A small self-supervised audio encoder (BEST-RQ), trained from scratch.
Training: adamw at rate 0.0013, batches of 128.
Rows from block 5 of a small self-supervised audio encoder (BEST-RQ), named by matrix and row number. Rows with one number belong to one neuron. Each number is 128 + 32 x the weight over its row's rms, rounded and kept within 0 to 255. All counts start at 0. Numbers have three digits each. After the name is the row's rms in percent of the matrix's.
Before each neuron's rows are labels from the 100 clips, of 14976, where the neuron reaches its largest size: "top examples" is what is common among them. Only what is clearly more common there than usual is listed. The data: acted Russian speech (Dusha). In brackets: how many of the 100, against the usual share in percent.
# gate: MLP gate (model.blocks.5.mlp.gate.weight, 1024x256), inputs 86-171
# fc1: MLP up (model.blocks.5.mlp.fc1.weight, 1024x256), inputs 86-171
# fc2: MLP down (model.blocks.5.mlp.fc2.weight, 256x1024, transposed), outputs 86-171

top examples: emotion: angry (46 vs 18.8)
gate.620 136:118148145160093160181079144132048172116058133145099160147131209122153071124122135120132122153126119112130153064161140112092110208147163103106084116151192152113130178107149193071137129157113079090121129123107151157107156168129109110122143077111103097136159132
fc1.620 160:142154145181091146173125112116076178122079134102126151136098198165160087138113162131157123178127140181139138066134095104086102197111132086108114109182208138095150146130172179073156117146119083091108116109097136133110168120115185129117167120053113078109135103
fc2.620 152:125133107130107103151115147146056092096080091126233169113090113166145081118149045142163155118102123082108127083118181081141118195116125145126112148118099098109136192087146126124136176143086099109113140157180113110200172123091085153117184143204109126143154152

top examples: emotion: positive (39 vs 18.5)
gate.584 101:118108112104059111133134128156150087136163134140173103121099091156063114179166186122102124148080182100191223097087111143101090135103074160143130086165161105131104130161179142133135117153119124105099117112080113168131168122170140154064116152105144161107186162
fc1.584 110:112132133177108127150147130128120092115132100090104127114114089152102126158134097148112128138119155088199210126059084157098076124122105139125118101142147088094130095103160135116132113135112126094129143070097115149127142133117199161070164165136147186119181108
fc2.584 108:122102087057130131097154096108135138124154122151061087139131157079118132111116132145077136078144134061138119182115106143116129138173175126110138148121129149117122130103159163134124130131126132130118154121113155142219151165154169184117116115105118144131139137

top examples: emotion: positive (38 vs 18.5)
gate.173 050:163176220103169145149104134112184147130151113129157178084157136160126114158161205063059130075140109126133136090159135116168139195186103152173089106106149156135125154115126169067124096119106122087151101117121115185144095130117158166143134126107121094120059065
fc1.173 055:154175172202156109127129106111101162104111148145177119066140092078141107073203115149105169127126095119143087172122139164091139138102098099161127121118098120120113084091123193009146129156144133131149135151123117165123138099117145095099094133096132128120089073
fc2.173 060:121139111151102122155160129156127125130106105153183130116095137104154138139158106102126159137084173110156065084164095193153133139180093127133128123119052136117151168168113125142137102107095109184088176100136133158100112054153122101162126109218148106139201146

top examples: emotion: sad (60 vs 27.3)
gate.525 132:136161150168215110126117134116178149100091140126098095138196152100140139126130162147131111103157129164110078128161093136135085127157146125171171141124113152108140143072156153168138155128139142180157124121107193155101074159117099186078179122122086108155035163
fc1.525 153:168152126082119133164095129131140117117131100175160117107059081150106104139142153048143147178154115118164173117099166119147135171097157121134127092171086052198162147182135113071181089146200153109122072121143102121121149104151146083142125109152141119102156096
fc2.525 152:073138141129150123130089133142133174176088125132103120140170117126122132120101080126133083098108153103111139078154113151112140138115091121120127137123166160100118143168118140168117098095097098102169093115142119133101129126121053189159087119155096109131151143

top examples: emotion: positive (51 vs 18.5)
gate.481 177:144129113111174094036147105121089101099153103132131131142145101151055145071139114114126168097140138131152128133115169078140138192062096165107137172113106141151146063164102092118122143090145174114130171124137144085069135129147145148156162139079095066130198160
fc1.481 145:126174116206057109132136075107095142143087168135159108128132136148132152133101122134111119187113084123091162136103126120144120079155190100123167139167137080140145146119154099074168115122168132172146078099158165104131147192137117061145159144215117156072115085
fc2.481 146:095151069134067158139163153119176122140119114125162128191145173117105165157154077106129114160172165166106124168146105167148113091150178161156115090133084167090139089169130123071136161157104153118141121145122136123075126128093073060124172122068105134155160152

top examples: emotion: angry (39 vs 18.8)
gate.438 160:094138170122168138156179162129194166145099170112081143134152176141205082183153160124148132167101194090147101081139072133080132122117086133154106078167189112117107158118167139177133081110087109111119110132111096106123145153086120156086136182153134109068149140
fc1.438 190:152088084124119137131114084123068092111162105126154100146092087088119117077129105190146099109124070116145130149138130113137187160185141089093121154076091071153154143112104110089111156153069093105170147115144096143154118138166160113181137087167122122175164123
fc2.438 162:083108143174125120124148097131089177152117140158128116158112107180146130100113113063136054120152094086163117117179111120165137140177131097097141128078104105097104118145096113123105101144082142075194109067132128190070116158086134115170141068165104133113131141

top examples: emotion: angry (39 vs 18.8)
gate.663 158:085166153164138121170086151109110104089101164101112176108101237144166146152122145119153157122115132093182100053121173107079098186153152117147122124148229123082146125096138145182104096120115113151153128155107148092136127113093063139098140145165118134087169182
fc1.663 201:127094155164165132139087104090174141145163116140105124144117128077068098158140159120116112133130161136108103145127097195125106085067125113130165100121120115114081137130138140201127121128231118181214108137132180148130111080161112174105180162076112119165077109
fc2.663 191:135143150166132142146131115175176148088119160112008123051112096106158131136096123142193122130186159157175144128133117110131104108155137138161087124170162124050162165172163115203143124186162104113113107166107116107090096077084147115142086123105152178130076070

top examples: emotion: positive (39 vs 18.5)
gate.560 152:181134135140120153148053117137142103113097098124176097138133092085117097135177252133082125145164157143094122105106150147103069179147121143137147091145097076150139135089174109145163165181160191108153098154136145140105188122137137135086117089082125129109121126
fc1.560 174:113149177149071096139130136133205165156147136188156136107125140175102147166120114049127129099127123015104125129144106142179136142131083113134136072125098158077102111104121121173099112140132136077110110136147100149153186116137184146109106137172121210068100116
fc2.560 166:098173065104134114085118121111107134133141160155141090076125102136104117130078153194192165139101158074127108128090154110157152109136127147121079147126151153044172106102132118145057066101077115109196125186094172111114179095111168179128150085154134119101116167

top examples: emotion: positive (42 vs 18.5)
gate.640 135:082102136148129108164160125111155080170159151078206111113097074105081159171117158091123109120078136087136137149103137141109140119098102115054175062150101115138082126132124148147099109125166158179114073156172106106126147161145158123102153169139162185124117154
fc1.640 150:153160130134124170093087103141103177101094098160066142133173164157166083088137116186113125134170137165066117108141137130159119115147158122182078172123163140110168116127162103119162156138092078081128151124120138145134095090107078152159082088115096084134103081
fc2.640 138:142153116099155111138056169140116118112146157188152140150126097114104090114109137131133136106076096134106134097142137093072123107099093137159151114137096093179132124072079126120095156096181104132111125159066097181037142092159124083108147132131158191133146163

top examples: emotion: positive (38 vs 18.5)
gate.189 065:122104144117120144170097123120123093178174136138110095147085146164189113136103180167119064092096115151164145145047112141136138107122125109079153129161147115156129080142156118174101089100153164129094033103143105112129146165179218180152139159153130184109118047
fc1.189 075:103129139124194115159128140123172157130076118144063137160193166104127173080114078044157121074134109055148089143155159175170080068171188078153116151114135168077124074133118127176125146139164102157215166112162150140129139092100096129134121104173123191154102101
fc2.189 073:156138175133154104142076109133182127137086155153228183168188140134083083140119116117080141073122116178136116083138097112130101086130087043112136109165131131125122094138191068129172102132200127132088170155083123157180134168114134124133109131141160135144092061

top examples: emotion: sad (64 vs 27.3)
gate.637 057:127125065110158125169071118100123144110113111191166123138169160159091095099175096108130139099171188125091180118117108161173112091214157116138155171129102125102183084119142131147118182182104160142180096187171104164112083080128112103115118125058125135157079092
fc1.637 069:092131173118165100102145121132120135096130124126083167115109140127218112187064086165081109120117124127157142133150121121125160080128125095110107159130168101144087113104125120121144138171108129121088126104147137136133114149126133109164127127109142085143170053
fc2.637 069:067114111151201118146151167159124110166145074150082124204153155103085175129089082158145150086194113129127104097122082136125152115098122129115146136082140133122101164164119190172130151153139161147180081104090123119134095117104095137194177144116107093186139087

top examples: emotion: positive (41 vs 18.5)
gate.450 059:110162143038130155078174132126111115108111153119162156155137125155141149122104086131092135091106125158118176112148125045140135167165128130136139158181182166092085036118174114146100111110082131153105127066164112119133105197120092171167130120140138128098151116
fc1.450 063:088116135113128143120074116140092142138158087118115131147091134210124093107098184144200091127080098126146126158098187132103102101123133080085127146178144088188106092137071108141113120084137180116147143182057114116112113147163082084125137194099155156155135120
fc2.450 067:089168137102195138137160161105148137039117142130070147112133146115149120153112071119154141169177103162147177079160085132138081210128123110153098100108155147132157116128149096184120145152125084112176123169105146154106062124040106095162205111156137101093169145

top examples: emotion: positive (40 vs 18.5)
gate.607 059:137105104167134104073152119146124084121170163114123138060071148192077205097160102150211162135089124140137125142123134111085098070160099135188126067091088146100119129126080122176102111150121131128049170133133151145116139061148121124096085118147123145109170146
fc1.607 070:144118125033150125097163137129150094066147142116137082122131125066092137082223143109101139136137088161123043149168138084070140121111149138152144131147120136200153082114115087117093124150135169165093107113084085105122087167138128111106147127100139121120186138
fc2.607 070:172116152133104163087092122112136188145182113097170144139096180156140080118143135178135133077093095153154089123140112104092116218127127149089140107127115077109117157104127198071108131119121140121122191138065109129054162105117135091101154110102142153106158105

top examples: emotion: positive (39 vs 18.5)
gate.235 201:121132153204087095100151106145115126199141119108125146121157140135080179140149155142110152106148173146097146120131097086092078132136099179127163072144117129052099138088166110113108093098133160091147120098142121097118140167152173193093125176136126152084148165
fc1.235 209:168149120122182181148112145133171148116088124136057103123075154146175102125119076129134105145076143134114153142158106174131121144175189098174112180126132139132190101132101063157152185182131066142124111131109134128148127080149107051134094092112135150128089034
fc2.235 193:108145118140139143106112131121115117135118099151134102177155151192106173135047150096188135139086161130084081121128149140105130043109119116117132119098084141118133094139108064093103101083131140173104085127069113072102115134159100087132127149096118097073061173

top examples: emotion: angry (42 vs 18.8)
gate.61 059:151149148127188093155183145136187113168183137102129135127119113149142044129149129100106114140113149157197105111144147091113133185128114108105164116145131081169097105149108138081136134148120131107153083139102121102121084166145154030115108136090149140119089141
fc1.61 071:133126093138111138138119161145070154087114116110107171110095131160133203062130080107160125080112129148094147113159163110154109084148157142111087190124166154098126155083105116154096141136097092109120178175209130148111117095120088098131127118127142178134111096
fc2.61 070:133131161183124134176159179111119149125150110101088109081064141131088044131148129114101143141099172113188097111111109135103128184070065108189113106151095101124125211132139159148160158142137138135112103210102138138155164084144094119124125107086088111140163147

top examples: emotion: sad (57 vs 27.3)
gate.665 059:127155114129180132113129109112115120108113153160153126201147127153163093138114142128133105103147150103061104109101168185115106137108176099105117086123185099108099073108163078182147125145179138180108127153094138141111151153142068171098151123133116119157100077
fc1.665 067:108108106135192132113151158128177137129147072155149133150051150145122117152122112181160159035140190095170117101176079084132161099141121106119123109083137148049132081130174068071145133158124157169133108121074165123111126147103074145122076124091092127169045143
fc2.665 074:085131123106129154136132128090162052091103177121124128095137046081126170143118150116121128177134166155073202150092147156129176115146108133106113107169112122197126116135122151136096124128118143124077149185148140110103161168114187114107085134129124145086185106